From a checkpoint of a small image deblurring model.
Training: 7000 steps, batches of 32.
Data: trained on microscope photos of single blood and bone marrow cells, 48542 training examples, 4.6 epochs.
Rows from block 2, named by matrix and row number. Rows with one number belong to one neuron. Each number is 128 + 32 x the weight over the matrix's rms, rounded and kept within 0 to 255. All counts start at 0.
# fc1: MLP up (model.blocks.2.mlp.fc1.weight, 960x320), inputs 0-106
# fc2: MLP down (model.blocks.2.mlp.fc2.weight, 320x960, transposed), outputs 0-106
fc1.112 [131 172 109  71 156 159 119 169 175  75 137 158 129 108 148  90 133 124 121  65 152 140 107  95 122 181 148 139 161 110 110  51 134 112 142 124 134  87 136 140  85 115 129 124  83 131 111 107 138 197 183 102 147 128 147 130 122  85 113 145 116 155 121 126 129 129 149 147 112 181 136 102 104 202 151 180  93 136 147 146 106  84 158 118 199 163 107 106 120 127 137 161 125 120 136 109 126 110 134 162  94 155 110 150 138 162 141]
fc1.113 [129 125 148 169 129 166 161 112 123 141 167 153 194  63 110 130  99 145 159 138 118 118 147  99 111 114 179  95 102 110 155  57 126 128 103 100 127 123 132 102 125 116 115 152 145 100 139 135  89 109 111 129 160 107 145  96 100 113 122  72 108 188  93 130 105 162 154 128 130 135 107  96 114 112 131  88 123 129  94  82 103 133 104 117 139 102  93  96 193 108 114  46 138 166 119 128  72 101 140 205  99 131 153  98 121  61 117]
fc1.114 [ 98 134  99 109 140 135  82 139  94  84  65 152 166 129 149 175 103 181 106 129  96 116 152 121 142 139 137 116 104 146 145 152 117 190 134 145 178 112 136 103 157 147 133 128 159 127 138 132 159 131 131 104 121 101  73 111 119 144 106 133  98 109  98 150  80 142 172  68 182  92 136 138  62 134  71 181 136 149 114 103 154 123 125 139  92  92  91 120  77 100 107 122  84 162 140 155 170 129 121 154 106 129 154 186 160 163 104]
fc1.115 [113 154 111 142 135 148 210 162 121 121 116 100 156  45 140 118 151  93 148  74 133 158 116 122 172 132 134 130 151 113 191  88 145  70 158 122 112 177 191 141  88  32  91 137 140 127 156 137  88  62  77 131 197 193 100 116 140 122  78 102 161 194 134 135 131  81 150  74  94  83 184 162 114 128 122 127 159 124 145 159 218 130  51 139 157 172 122 118  83 128 112 118   2 124 143 167 169 105  67 114 144  92 122 127  52 160  52]
fc1.116 [126 118 119 162 106 130 133 122 139 166 170 132  99 185  59 167 159 181 135 148  69  86 152 111 139 106 145 125 125 194 145 137 142 132  66 189  88 150 154 131 154 132 150  94 203  87 192 156 102  79 133 105 168 118  63  98 140 137 141 149 162  69 110 158 113 133 148 125 135 176 142 124  71 124 194 130 142 115 116 116  99 162 164 153  74  68 218  76 117 135  93 147 139 129 146 128 171  98 176 124 108 128 128 179 150  71 117]
fc1.117 [151 105  66 172 102 107 129 130 172 131  61  84  95 155 129  76 168 126 160 197 112 146 139  49 125 111 126  82 130 156 167  95 191 133 111  88 136 122 136 138 173 151 128  88 188 135 100 137 181 133 101 131 116 134 128 182 139  93 132 138  88 151  97 150 144 160 104 137 133  67  83 103 146 174 155  90 112 125 127 122  70 183 189 160  86  98 136 142  99 111 147 132 122 111 117  62 184 174 165 173 100 188 138 123 109 148 118]
fc1.118 [108 157 135 138 154  97 135 107 182  87 119 134 182 145 114 119  35 109 135 168  88  74 107 101 105 111 140 118 165 167  97 144 172 152 112 117 134  61 124  77 133 150 115 100 112 213  86  89 157 131 182 126 114  96 198 143  77 114 210 168 148 109  81 131 109 129 106 143 101 134  75 113 120 158 173 100  99  95 139 140 147 153 177 103 126  98 154 110 135  82 136 152 122 104 151 116 149  88 128 164 101 153 113 140  97  76 126]
fc2.112 [141 143 158 152 138 144  80 129 146  72 103 142 163  96 142  82 140 150 127 131 187 128 132 110  75 191 142 183 124  92  95 169 100 173 139 163 181 166  73 141 113 108 145 141 178 182 111  78 139 164 123 119 139 127  96 183 163  92 123 106 105 167 123 121 136  69 140 102 132 101 105 107  83  66 105 100 166 100 149 133  71  75 157 136  34 156 102 140 117 101 112  88  95 138  83 162 154  95  92 143 101 157  95 129 101 153 110]
fc2.113 [120 145 158 101 158 147 140 110 164 100 106  86 120 109 157 192 120 153  99 108  86 110 160 117 143 137  93 132   0 126 137 123 167 122  62 120 148 119 137 135  80 168 158 118 138 154  90 133 131 129 128 139 139 142  81 192 127 118 161  94 115 120  98 193 101  91 139  84 163 196 138 162 110 130  65 102 115 139  82 102 156 182 170 148  73 145 150 124  64 114 125 127 108 126 131  82  98 153 144  81  28 209  85 147  59 152 143]
fc2.114 [143  90 120  80  63 138 158  94  85 160 123 111 154 134 106  61 193 140 108 152  77 129 153 119 120 161 103 174 162 161 129 144 120 133 183 188 107 111  93 104 175 105 155 121 156 130 147 116  95 136  87 105 113 147 203 170 131 143  83 129 123 151 145  93 159 146 101 157 174 194 166   7 106  93 156 129  79 137  86 112 128 129 143 142 155 158 147 164 120 135 148 126 157 146 160 121 156 179 118 127 113 140 140 109 128 104 139]
fc2.115 [ 97 119 168 138 136 122  99 142 103 154 137 174 121 131  79 117  92  46 121  87  93 132  88 159 156 103 128  81 190 183 136  57 144 182 167 173 146 135 110 175 110 114 161 135  96 126 104  82 182 108 144 143 130 119 154 188 142 113 104 145 109 114 163 116 113 179 185 180 234  94  75 204  72 158  83  66 102 111 150 155 112 107  78 169  88 127 126 140 138 133 100  97 116 166 128 123 129 120  92  90 153 166 123 101  95 131 116]
fc2.116 [118 141 100 126 123 143 107 119 132 145 150 140 113 146 111 102 129  62 164 154 132 175 124 101 114 143 160 109 164  86 146 162 122 111 159 155  87 124 116 186 156 123 161 104 166  90 100 156 154 161 133  87  97  57 115 102  50 164 105 129 132 121 164 167 140 110 120 152 142 193 159  96 111 138 152 139  97 147 111 182 177 136 129 143 137 160 125 196 114 136 162 127 153 156 118 183 141 152 142 108 114 117 144 131 122 132  99]
fc2.117 [140 160  79 142 155 149 149  78  95 177  53 102 119 177 119 111 157 131 161 102 129 137 172 111 112 129  99 132 158  98 120 124 199 113 159 107 124 122 120 107 111 161 144 148 102 150 121  69 122 119 112 165 172 117 157 136 145  97 144 148 161 156 145 107  96  84 130 100 170 200 100 140 153  99 106 122 125 104 142 105 109 131 110 110 172  96 126 143 121  77  89 142 136 162 116  79 146 118 115  88 139 197  79 152 143 148 103]
fc2.118 [ 92 133 170 160 128 116 138 138 128 136 144 153 184 140 124  99 172 167 147 116 114 145 153 123 144  92 139 129 131 101 112 187 104 164 125  84 145 119 129  93 121 140 125  66 146  88 120 121 118 152 123  68 137 122 135  94 128 114 152 179 125 110 106 177  84 143 158 107 123  95  86  72 124 105 108 130 163 131 133 133  94 129 104 126 147 123 103 132 104 102 137 152 111 126 131 161 138 164 214 106 163 100 109 118 142 113 192]