A small image deblurring model, trained from scratch.
Training: soap at rate 0.0014, 7000 steps, batches of 32.
Rows from block 7 of a small image deblurring model, named by matrix and row number. Rows with one number belong to one neuron. Each number is 500 + 50 x the weight over its row's rms, rounded and kept within 0 to 999. All counts start at 0. Numbers have three digits each.
After each neuron's rows are labels from the 100 images, of 14976, where the neuron reaches its highest value: "top examples" is what is common among them; "patch colour" is the nearest of a few named colours to the mean colour under the peak. Only what is clearly more common there than usual is listed. The data: microscope photos of single blood and bone marrow cells. In brackets: how many of the 100.
# fc1: MLP up (model.blocks.7.mlp.fc1.weight, 960x320), inputs 80-159
# fc2: MLP down (model.blocks.7.mlp.fc2.weight, 320x960, transposed), outputs 80-159

fc1.717:450475595527588499592618468468453484508499551493352465533549466553387474538515566466480412444478511489526534315508430457444361452523502491501527511495503584500617467461450481528442494420532494521523556453487449556567483531417583449477562496
fc2.717:500547514505548502416563517501547527427481508419555479444548611369463534543507482502626470468602477511472517595532516520587555536533470488520470467453502498543481532405470427491447505495511502566447520546511483529539579380457591436566476461
top examples: smear: peripheral blood (85); cell type: segmented neutrophil (74)
patch colour: pink (74)

fc1.744:454451568355482443572551531651494514531500454464556549455530424469472484531404523502501486424468490389441554483525336493527475519542444437524452575478496461488395504463535480599480515474426486471439449442524429500507523540520616485469519466
fc2.744:445466518486482482562489550471452573490487489507527454543526509509484499432486580524507519520542506509498538416527498482601421553512505494443388460426499497492541502495525425553523542402463557442485521466487494365518548458615451601525509527
top examples: cell type: segmented neutrophil (43)
patch colour: purple (70)

fc1.472:500544466490487490498639486550467626432488505515526615567417553627421497504411391471552491520576507559467525426513559534462415501508520461502525513510581494569457483514540541529511404450578510525454544506404514496492456461384541479511476525
fc2.472:466470488524587512640493525530476508516568544455541455467537440536475449570450534462526540627510429440452554484529525477565483504517574492560505482577437472469474530479518529577528581515507518487497453512408516582497527526565533509518484477
top examples: cell type: promyelocyte (27)
patch colour: purple (83)

fc1.151:529396499588515569526530523546450483541544447523476427490552465501619607478552451491521466525505513473584517481504437461529527449508458519488415471488513528467456551520536493488496493519412524529505445504504490539450495563451563532523475394
fc2.151:479588504405470491580582446471594501437522549511545530498502510475515460543544499561524419501626483535491456391475564477522577545523420561456539600490470464496512428606464642448410441496513419502526519492484495457540498422504508492454610576
top examples: cell type: segmented neutrophil (40); smear: peripheral blood (38)
patch colour: purple (62)

fc1.672:475548431545511574480472477467556516520510552429517456475415543552508449478499502543492494431445553502536590457550444462511508522524638527492440389522525444533489522474534466541526537482475537519447385517447541505440527525526503447444500518
fc2.672:495474467572493486427422494519446494570592463455485567490443515442386430521605519442452554453449486498386480500476489530465545529481391514562501493569512436554488469424454448575484498518468607508458481433530504523523468523591471472493484507
top examples: cell type: segmented neutrophil (46); smear: peripheral blood (38)
patch colour: blue (61)

fc1.715:512544476452437506457521496479511537571481455448542470496468525574531411527473523523505482578538447375504514503503465458505541492561452480504623478399465575450543533554421472595527499514489501443469532516685479504453516539515477457551521513
fc2.715:562441485467507515433420524494523522449495444513444512587481542473444570521463490567475564362500469438621537490467434567490413559442478487542466497413505493544438486365523506514491565470562519403405461484549528535451614521497493469521473468
top examples: cell type: erythroblast (35); smear: peripheral blood (35)
patch colour: pink (54)

fc1.51:493577556458479543475520485542561481473569460410471531603508514491486463537394578486447506510463564472578579436485444606545392491470441555420560599476479524540477556518524532541519386439495440416426461555470493473512452538482504408392448412
fc2.51:531499525487430370555487499456459518538517641581557527462505509520483588434352523488446447471485465489455501472488480405442586419504506514462431433413464433559518539608469442484557430417415498519403428579499503548493454516498433514512524529
top examples: cell type: segmented neutrophil (48)
patch colour: purple (63)

fc1.32:513536541528593525455522510482553464599518550541480499542489521545487560443459480504542528421418453479414468505570528444411404457483507543476424515615458467507483458516460467439377508492597458540467408494529573501512472538421541425568619534
fc2.32:488568529484465508474497518505538516483422479481509521559521498549526490502489461526478567496479502452498473458552438544545490485521375546446445477532486484475567461505506459501559571548438528476411471476438491600502531590489678505502445520
top examples: cell type: artefact (37)
patch colour: pink (61)

fc1.219:489449559377583430550550536500523523548424588541436480554489568451517533439555497460579518536610410526515471459521456601478530480485475472484556555581492543454457486512502492516563500482511494536433554471435480557462457525493547519464448535
fc2.219:473476578482503566441493441533452480523471487567577550490349512417530441515433549526591476571556582524539532467506506496551494574494490543488565525540456581512475449602499492497518492456477502535524506546528403448497508440487461475549491430
top examples: smear: peripheral blood (66); cell type: segmented neutrophil (52)
patch colour: pink (49)

fc1.549:469461519505516537541532537448494537542577515580396486442446430485407463545469525464506493483529506449534478477449445518435539460627483546428570537432503496480530481569383412448512497594589441566526513536564404511471504491554396499475485556
fc2.549:469562443503522499371462476514522539517586519460555486453490468457470547547496465495556508417470524557428533600451483545608486506484580496460561493585472507462526495544447523556499446584571490521493542552433495462495532543414509533402504540
top examples: smear: peripheral blood (49)
patch colour: purple (70)

fc1.654:451579506504526418563507392467509487545509589476437438443420469466583514497516470461445479453507449560521450447486458559518539522515524474472564456640562475438455540530474416513489492498474494450488550524485524467456442484544476488474469559
fc2.654:540550610439525496494476520531515488496539548606511511492421491595545491540445588531580521456596474493511493550461518510481504564484567498527621515439426609434567498523517439508496502543461495499575459489479456432531409537553437520409462491
top examples: smear: peripheral blood (61)
patch colour: white (39); pink (39)

fc1.750:507514593504516597498503590612517512541585501511467505352419428465449463438426535574454483518561422500591508476525494440476410452441529543488460494595517448538517465486504564520508544484404476533580518475546519484519557504509526580578439469
fc2.750:454499492460479382519525518457522445532444501528475438608524475428536482446609556520543551559503521477449564425495492548610501438460416506465565472536477454541517479476464526494494525454461528516511516445537452510455568530494506503524462554
top examples: cell type: artefact (33)
patch colour: purple (87)

fc1.463:450565398489516580610468508440554539578437478519416504520501445559536501534381579577511523499469470507521502489454435514503524447468451550488484464369507580457498465415563465513500538530502581513476520500521427536458429503501562443554564432
fc2.463:427497431532493437560475507530475469481615479492500440496481523549393548558491480523522528488477493521512508472552559553473520460568539445409559527471503402497470521503492497434559485502487466490438499516546471534548464515496542480452422524
top examples: cell type: artefact (44)
patch colour: purple (100)

fc1.509:463540457569450485535534501555461466474390452538483436500518512584516515629574448529487499602566550570494572485582516482564433455481456474429479449497490442470489520478495487523494491489475562463518524537437485526575567523433498507418534511
fc2.509:563496642453531497518476461448455521495438510430539587445481496544569535517433485504497459523467440558640515494506560481538448555528501540545445598484454540455507509442555622490478479454488444444479522581543497522432552505501475518518465588
top examples: smear: peripheral blood (100); cell type: eosinophil (27)
patch colour: purple (95)

fc1.572:513466505512499572442481556426500450484577470500563477508529557534575548582563485572477361515550471474435394511551425475455444506446493501483469476528557461547556508382568569551473509463511522601567514516509402457525596420600434538592445515
fc2.572:505460473477531496590520497500535448534547529572521512485504418493595529481575428562430499577522447529436477554495508543502542492451466502594610555497454495475526499482516578486464587535507557625478504501416507540504466509455585434453555443
top examples: smear: peripheral blood (99); cell type: segmented neutrophil (68)
patch colour: blue (83)

fc1.400:494514405505543456584506602564477523434465449620523472455528515521598586515496519545449529480468491570612454430412377598468513503496489413549570486607499519465477451445499509506571530516497421548436500476479478492432530502497539517498447530
fc2.400:508476551454481455568558471462546513607470556522469558521490472534554436465447514534506465510455567505473568498543588427603500595524517491551494571530476517494578530560409444483404574530529502510623479525449495449521485451490474492434495480
top examples: smear: peripheral blood (96); cell type: segmented neutrophil (76)
patch colour: purple (89)

fc1.206:573469452540501533514495480595601425525530563508535458523574515458402399537408498527557576548494662399569512505509463485471535591575471518393436533471448570600475505581506449561440467415578498543408476474490475529413500529482562490423516446
fc2.206:509476506518577478537589578504403539463460543455531500460481499533473519483454509513491465454447438449441455527518447461499513462549552505466471499520476407529507404503455502485507562478560553561433516472532485505499492457599543556503479533
top examples: cell type: erythroblast (33)
patch colour: grey (62); pink (34)

fc1.535:506542529523470471521502501415496504399512521472460515529469634480418459585531527508404546505514516480504452492509495509462523473536618518484402507457522488440540558482539486483532492570525539479529551584473500534569456555462481397529580554
fc2.535:557428400529465520622565492571470480585434527552503493544423515500570472550418505398540558576516429455557513500535488481479533521529475531486403502399513556522440504435482410490486539443539516432539561494514423551509400550467576498564468472
top examples: smear: peripheral blood (88); cell type: segmented neutrophil (46)
patch colour: white (47); pink (39)

fc1.20:506515473471525447528551483540477464418411436444460470497510529406539481461407483469480476525445507514589553540496457475526460484476493448430443558576504557563456415470533549539429471492446496562632512484400543452566522501509581592589507347
fc2.20:452555391490426585524431539487456525540554520510523471549420543459538542437487529440466467542603473484410463457495571451531573489604349458483436507554479446556490458461441466517427470506430548548564631503501550512529473483552463513515454564
top examples: cell type: eosinophil (40)
patch colour: pink (38); grey (31)

fc1.374:452497443474553435453533477543555455540507574568632579519506535450544539470499466546347562484504571444517508489528505421403557507464454587480474584587570494477464464540507514434552528441547538438543430546528494478528625487475508533431434499
fc2.374:453441526394538495448504428470488464466600481486470434518410484547552499555480463497443481487526425445483416501425484564514428425520561468428515545522509528471529452516528441503454538545558516524423549491520534531407569474447559475470507358
top examples: smear: peripheral blood (54); cell type: segmented neutrophil (43)
patch colour: pink (38)

fc1.419:381402536427471519509607481444471539551510456459494502525572467491482527448458385489587531492453492492515514422577501477610550578531498560557547486521466400450493480506452505571524471473502439577520501474583571471513487527550526551442583490
fc2.419:546490494544539538374510501513478528550473567486630450417469560533446512594445527571479511443496476601420656558494501605432431486508456506498473442423501409464506431442482511541563528632434499490472505465459512490578553537539549480594469466
top examples: cell type: erythroblast (71)
patch colour: black (29)

fc1.758:421515492433517569411627574509510544525457460516533573540525607529536490506566524501528520506522457564593450558451504462471569501470536455512501446452551530422507494478509476489456586461447480426399568662504492501480512575433439450555443474
fc2.758:487530525521538507522505480463536476590540449507429523396536524528457506542471483495507570472498487451364456427418524605513564527563563543521533482351519524521566425360407477570516458489500518381483468490367516460579462528543531527481592549
top examples: cell type: erythroblast (39)
patch colour: purple (73)

fc1.6:558539572513524431482506646606517482528523593495531456559572574452401466467495549688484469530488518511473471481511471530496483521506515556462503515422438497467499482487493545533517531527427398520512528517534488470450561533477452520541478532
fc2.6:542486481523517491441531463455526410449502465495504504457480506473459463499397532520551490489408439499485466446455544522540616470488479559542562428558528545525559463472516410481522413535522540484555489510441420512438527526518544566522539542
top examples: cell type: artefact (30)
patch colour: purple (75)

fc1.329:488560508549550403543466552455549562537516575538485513453507527459504497529483502579533453448542492524519518321530489491523476535509399558507460620489596502485499575622357477458438526465524570432444542520482375493503432535467512472484397485
fc2.329:570657632544481510483515423521501503515463484416516458467501441549484516513475417483520498551505483659451524509443455452558555475512583438593509452547447563456488522536453481409577553556535561587447491535578567432474499494486502446489537443
top examples: cell type: segmented neutrophil (57)
patch colour: purple (73)

fc1.341:531489522511532567538493496523580515479506499493469493392543541547419452532562360510431512449515551453538508495619550434559471581497558554428466585454560506480513478557489527419574545535597602513478497518561526513509512536450421545504486489
fc2.341:456490508531480495613567451455392511460512539561476492461437493411614491541521429496523516496489449541484534581452496464483434508467545522556465476442541453437490475472541484427481586604598480506511496575509537534462449521446537508486497525
top examples: cell type: erythroblast (35)
patch colour: grey (29)

fc1.277:618469499511619461511443471641452506519494505527545543533401477452556542505446567523513497532417519440549472499453478550494546517419559493558389548480545590501512573515478465515536485522496432510419412490433541519447470453486420505568487508
fc2.277:554439516523508524428518503489609595496516530439490487504460447516558563458477525543549415605388584528401436473467470481496490459483413472471503512436494526411461481538516429527462438498462447605448534475412449524513523533619519561423518490
top examples: cell type: artefact (29)
patch colour: purple (85)

fc1.479:552491535426436559510486481483598403526473513476573534442472506518495459523589527594486535584469580588434371426559538513425474485513491548436461557548465388549481471580516557551490488442528548531498488486578499549480492495488515560546466519
fc2.479:520485423432399398532533489474464569536542540567403571514452519555487531567473516499468481545575521414482507536601441511462471580464502423501527560524528537439491524434494396489394500461475534545438441570497557500534553533463541542432491440
top examples: cell type: artefact (35)
patch colour: white (38)

fc1.172:509561512512563545501524478575496566520516612532475600451587544469536566494511480580461486540646437515490539533494575465462535473452578511441508542538519578479503493504549528449383524518422464496618533576451466458493536538425548442449419496
fc2.172:458450548520465434467476473429539604484492619542509455525453492576457556553502475397543532443385574522448519490462532464528548516441491429425484527499490484498532483470455601580393482501478467486541393549462572435459358476476467545499533562
top examples: cell type: artefact (27)
patch colour: purple (88)

fc1.360:511528475412450496458459542465519521533501510430486502514628467545495527443486522551524483552489518556370474611556498619469527401457469505546573494570460457545474528533446464502553453553424528517451568519488578509563515556519537462430533518
fc2.360:568546439472469546436497469536414503471618430501509512536484504457514507569427482541403435444501621580646508537491441417487556433533454506500505502488514481507456475458575540548504551524514482499514503517506462393513460466546449468492452498
top examples: cell type: promyelocyte (25)
patch colour: purple (66)

fc1.464:459464511487520498548516564523416497513534552569435576519557552468612538499503547516435527498458561545496516501457577452472511443604463494476454489473578441484525460536476516412484541438422489500469440476412469478533553591506435458515615519
fc2.464:514506530470487625412404474526517502360429541525465580456490498572602541503507523555448553402531493515503534469454481555518496472503494506514455473510479412519549484459514497508489430463465427429546477501443442509506456551509534447530488539
top examples: cell type: lymphocyte (41)
patch colour: white (30)

fc1.551:548414449534444448434398467574570619506552394410560491514548561505400578475558530517396524500422600494516502483468501504487422504479515439544544546455517467587369501534620478512558524491507473545568428561457508481421496524443513530449539487
fc2.551:472415581578430525600515523484421508557618453583477538515361512571504479521471562475359453524509446491439461503571550511405611466541589478492552492510515435495526469597533451524536568662484512532539481541433518552591540501518451444482557519
top examples: smear: peripheral blood (99); cell type: segmented neutrophil (52)
patch colour: purple (67)

fc1.372:533537588525487410385582520533529462505570505501501382537500500431561535378517474458364442496451609517453463521560568505478487494559441484544436585525564552445523570460501457411455470581475464475541553534462535492485500452431535548559475574
fc2.372:553491466529499513503465473415504494531477483539479514471376473474571514513462489445507438474447443566439551511511468511510452508493495466570443499578531512431503524517472490427470522491560548524450413503473542562362561574520473491447519522
top examples: cell type: artefact (27)
patch colour: purple (78)

fc1.353:450538441566431454536464521542508390523510531460563484455405511493484495534515469471481399519587603369511563566612548442509532568487477464519519469594554511510434513528507438507502511551513490478553468486407527558435514457537417437489501586
fc2.353:484473445564463542452427529491488554540455565521495477589498399500536464413498574552462450532363502465396455549521399496483464451459500511460571497616480552467518538539500486515464537510597495503541570470519542493526528512499455466534480493
top examples: cell type: eosinophil (27)
patch colour: purple (79)

fc1.622:443522506454572522556445481575463462511482467535520615424468417505522534566530507503520444518508395426518542564544539583467488457441492531581481512600436480535387508481558526533472481494503466405470324443452589534446486394514441540511488441
fc2.622:469466526513505437419449573523533550430519497542460513516511525529478508466557555514533428545457621418418480438407543507550576437435441534515498456471464489493463488489454532492514473515406570477472559530445446507531538587420476493513506523
top examples: cell type: artefact (28)
patch colour: purple (85)

fc1.682:383560488639514544423467484494637478543495587461443531401456565463540477425459418530513426416401457609475457385413518532417513501490494524606479550441527463559561423543453566516439563486525482470564551467466561544503513536498532577498506532
fc2.682:486505522424538553464509533439521493445519492522504558423451578538514497469482488532519453462583498540521504494573563438535548489504434508540500520497494536474525456532500473480521454464464492584517405458525454430516511477577509451534539528
top examples: cell type: segmented neutrophil (40)
patch colour: blue (51)

fc1.712:483610486532542541561461550430470444488466446442476510603456532479476517470493462403570480581477509622498494439567433500458500511481476517472592530478424557474497502501420482549477504440495472499489496519475488603469512447474458445521507492
fc2.712:472398464503491489479470547503524541542477554419539547376527537499407550454568504447481584467492493528491543517427626484580501509480421541481444441523564462539563504576522466478587406438464503558470472517446459424489530532449546481502528532
top examples: cell type: artefact (26)
patch colour: purple (63)

fc1.644:581577491536490490529526493519380463519484459476548533466478541581515407509448553458520508521509514507530469572451486428510496494533514503443433464569524521373500468571462524472508545519546478520423494521471478416454535460499430490579449432
fc2.644:447486450427424471545467419493555499407513500469468487505597512469530525458501512598607549500552486429529465369400469544463536448524481508412534437496468520522541448616420568469553463501472501507503533549483484527564492490436489492523589540
top examples: cell type: segmented neutrophil (46)
patch colour: purple (88)

fc1.730:525381534519516530442536499546425532506493494519473463455489523512483522435572580470414488477478523507521475520498516447436580499486511501564463480485572543434500472481555520478519516525582455532559558564441462505470459562439456486574447575
fc2.730:591496703485520591456440451579469411460463528464448443524599538517631417536465575473453491545497492556591436488500404577470439492469492475487494456625399527469552453533569567474532411562556526530508503492446484474473544486610442451481522467
top examples: cell type: erythroblast (65)
patch colour: blue (82)

fc1.565:433527476532552549460564497483580458478399497479571536522454480459470579530543487495418524520505531463445457514481394507491538590498603429572529525574450420483540516454583491431536493472579511480473490554430498483478567575507453486460522449
fc2.565:537568452478505458480470508504486481602503576486458470614410493533540526515449452453526540523563411556410439515465529507446457453526467526493469560517482551466449451476555514468563585519585614437473562492381552461445525582499542610513564430
top examples: cell type: erythroblast (44); cell type: lymphocyte (39)
patch colour: blue (69); black (29)

fc1.688:475527557459541482499524490450461495567543507547480471543548578489432518433611472530509496566555471511541676529581489429490545486528533512521501530453489482398542556551521624487473548638515402509385479508566405495536592479434565450520486510
fc2.688:479477484507522502384482559539571519499481513560482520486587543566519476487482498536551590568479466395397518513492491530557495577533520462459472413500445548489536561460504436496569464521551543523349475577537527548426527484508560585503477496
top examples: cell type: segmented neutrophil (55)
patch colour: pink (45)

fc1.459:547542496477518445413538555587447457466473527532532458493526557468547478539524424537466523525496454475476475520449553436464488517496534566440496518446429529463467543547437457576491549522519483446596612493502498605607423546481511473548582461
fc2.459:523496483472450590555409480523524542458568535505392510518479478440513439473436447505465474556610534551511493397547485469430481521473537458548556602437590501457390505499524501512443601447438442637544523514416519513460530510529530505433459492
top examples: cell type: artefact (29)
patch colour: pink (68)

fc1.192:390510453482564546470554602380433504507536490513538535592509520525517565460510416483517496488562460615501490408588409538506491563464513450568465428529531436485554416431582521538502474485496475458513517520498362401462585539510456531475400535
fc2.192:495453391533573506427598481472493378473496481506373454517449439524533605598484507478562452554491478502497562516433505542542414510487471478605491513625521474435543435460553539531414505537569594502516478451418527562534438554543515495451581531
top examples: smear: peripheral blood (56); cell type: myeloblast (27)
patch colour: purple (68)

fc1.460:506479524481490459554451499554495421601462457498558416501504436410586443437393486430467542516515549385491444459522502481436535504497521609614509405493477552499445546493494601540563593442593523444497505542429410589499479469485543574455519367
fc2.460:565526475482511523487478521518541511477555566546469414471468427501497524511484546483472495589443498487484571520471504509462503479487485495487462464421484450559510535500500606518508529528575553542528621556537496452535545537583538522617425551
top examples: cell type: artefact (34)
patch colour: pink (50)

fc1.469:517608406406520466460530488478491547526512452556535429468528481587586473542499521487614552523457450517456480459473401490531547556497459474452514507522484474543526513456491463551480517522447485528459477481475512576569406543513634542509508460
fc2.469:536405431572472516521535519498478506509616402554499573421479580560460424489520488500462466516535555514544485503473659526455541458610554535473519494519496447571503478477399545539503511459461475530522557580536511573487471487512588536542495457
top examples: cell type: artefact (36)
patch colour: purple (70)

fc1.637:503436514517452494454532477534412445479527470458483515641500557508505475501482547461564567565489492491521566593508559516493426485528533468479583400607443516509493529586527517549525624541487434539496552429445496460549454499468547471513544493
fc2.637:474539533432454506536400500469472520428523471566510526465473391465391497590475543547462487550523595533521490501556523523439529490447506480534519541501531494448491453525469583510459458493470492485532451473499562454476542487589507441444380512
top examples: cell type: promyelocyte (31)
patch colour: purple (90)

fc1.102:415500523561505529455542444480499545500543463456467485469609502544394532482452479420545422441440466500508475421500404447637468534505568507384433433498507541469552597457565545510509522452533522505545537470478479526491609512424584441471579550
fc2.102:470475588538418429480465404494500559467608391450485514561531542479528517529507428494511571460531478522464426505528534551452531522503513438596445499550592486484539454381618542475536556485529457491522553654520531404440500526539485474555531569
top examples: smear: peripheral blood (76)
patch colour: purple (82)

fc1.456:463542471492524485425517591479487598578548515464391535544618567631401511517436526479540626531438427568528501467481568553596518478471471504483499596465408525500517407556437470461483577572486503531447511435468493405509414595458607533494477490
fc2.456:450478612490435549575469536512465506539506462395499530542458448429500512533458472478528502432403436577637427500529521517543464531400492564525364486436412515478556491421503523415492632422627447459486546481497518496460443523457503513479451477
top examples: smear: peripheral blood (52)
patch colour: grey (29)

fc1.477:515445505501473487480576556504482464536489549543552428446526565471528449456574476486468477450587575497454455554529575472485573473530438490479451509486497415518557475515455543517498427551555578414506431481472565527615476550525451493480523458
fc2.477:488537554504561482481487500496525492485456509506537466457494613490559525521498512531440512472539447493501475563543433547538413509529532507454420545488524400514519518429456488550552520523533499525464520580515541540446498358567469455482436492
top examples: cell type: segmented neutrophil (47)
patch colour: white (72)

fc1.734:515403518500500493510508581514446497415467577506612483520491411525516485541438532444555458487391465638432493507515515583474536421512472445566405498526448440560421488484564510536429484531580467548471375419522543466537475484505537502497464488
fc2.734:463588517526549480535511519502478499471475469538517525549473444488496582515482569499553385577496565657384499482507452455488501465490523476503502510480540433545485478483464474441468500517512608526487533416495488479518477496597494511472502503
top examples: cell type: artefact (25)
patch colour: purple (85)

fc1.384:568541443482446580513449492499562482509448518596563523453441566547605514559516471451438503553478500457500492505507429534481503526591521434536473504518458406476543602532396508550475484481517467475472450532521478497547436517484558598526406527
fc2.384:481515455461490423509513470519483503461435542494369515488464483421547502485436534550399483473574571478519487530515479517482437561517425528417504481458562490551409478458541512496516490425545454501562395472527415532470510512497470440539550547
top examples: smear: peripheral blood (47); cell type: segmented neutrophil (45)
patch colour: purple (77)

fc1.363:432423479459487519397482479641442481474406537439534501539466478443431540489482464470444442458520494493470419534572498554495566507494448509519515453404435544484532402435596426570518509560529476505534580398470615557560444489571480500447561549
fc2.363:439524559562625480534506490540470551547442493520485365553525477613508500512456532547525437545413538674426446498540525496542495504483468495529440506542507556526484412560557399526564555573508576502499514486416543465534443519541420528518484490
top examples: cell type: erythroblast (43)
patch colour: black (94)

fc1.145:639501568448515451463434587588375453489515467467545444506520406526611546596420442449522415543503526445572609611464487483490549475496459516509453513462582537503410490487486471525387449528477466526544429484478450463529486448468491522569477444
fc2.145:389588473492528477479430477502453524467444568490447463622554418480521553439511525528438446506436431600377530450499519542467461494498492584529435469542501471595546478521564417553532494458480564432523530492405476517540476593451524527570483566
top examples: cell type: artefact (35)
patch colour: purple (88)

fc1.530:524573468566561470493512598500603538503534569489537521414509572472452484518492547507525450596557529580502501535450426532458573425538500446577509457496490421444615430519454466459525518473485425545408482484541423573515478452463512474508500472
fc2.530:483430541479493456443506571513533499495538640558505505491544496517574473424509448506476566561468544478569544498472558570555580568520420524505558503537515477457587506522482494538468611483482535456418460518546518462414477541583475506494471474
top examples: cell type: lymphocyte (34)
patch colour: white (70)

fc1.450:508448487537476521442500551524484504546457504548462573477525521396461562445520461446572534544531394427526489493516483436518545511540434532489585476538536491399568519449497473513539519483484423529443538498574490445544530548527548497536517513
fc2.450:536470510446474543480443497475532501510424423524470486493459532553498407493444484508483468548523484505566489430474415496527439547435543478506533541536444596526490472480480434518457466471435445509512495548456515467394537485518486483485508448
top examples: cell type: lymphocyte (34)
patch colour: grey (39); white (39)

fc1.554:516498533475443545522489585463509467461450494490508476498574555512436472537480449526489488558555474439473523560511451537470510507489544540356529380475482508492453489473470494523495425506554543485511520511550468494478516489484564496550525471
fc2.554:477490410533444438520439510590474524591561532574477453550503476550527514519525494491508426544427440399491472517485477490486603459486530577431543538514443482542561567426420471509474483465539496444556540433533537516469525492534498530549384582
top examples: cell type: erythroblast (42)
patch colour: blue (65)

fc1.514:544485456473517492503489419456578548451501555496425526431497545470450535440550535489344499431573450494606504555524514486453503599479520483530484522470515479498423577510505427495533452491448343476518545452410517526479545608468595523554534519
fc2.514:562433455518503529426524499486497524440456501434494473594454531446479539510480484526520507463490502522491497564492437449421446523513477427557478512484515600479490551371428466503440451458573449478485537463466562475431561505441544498531493450
top examples: smear: peripheral blood (99)
patch colour: purple (69)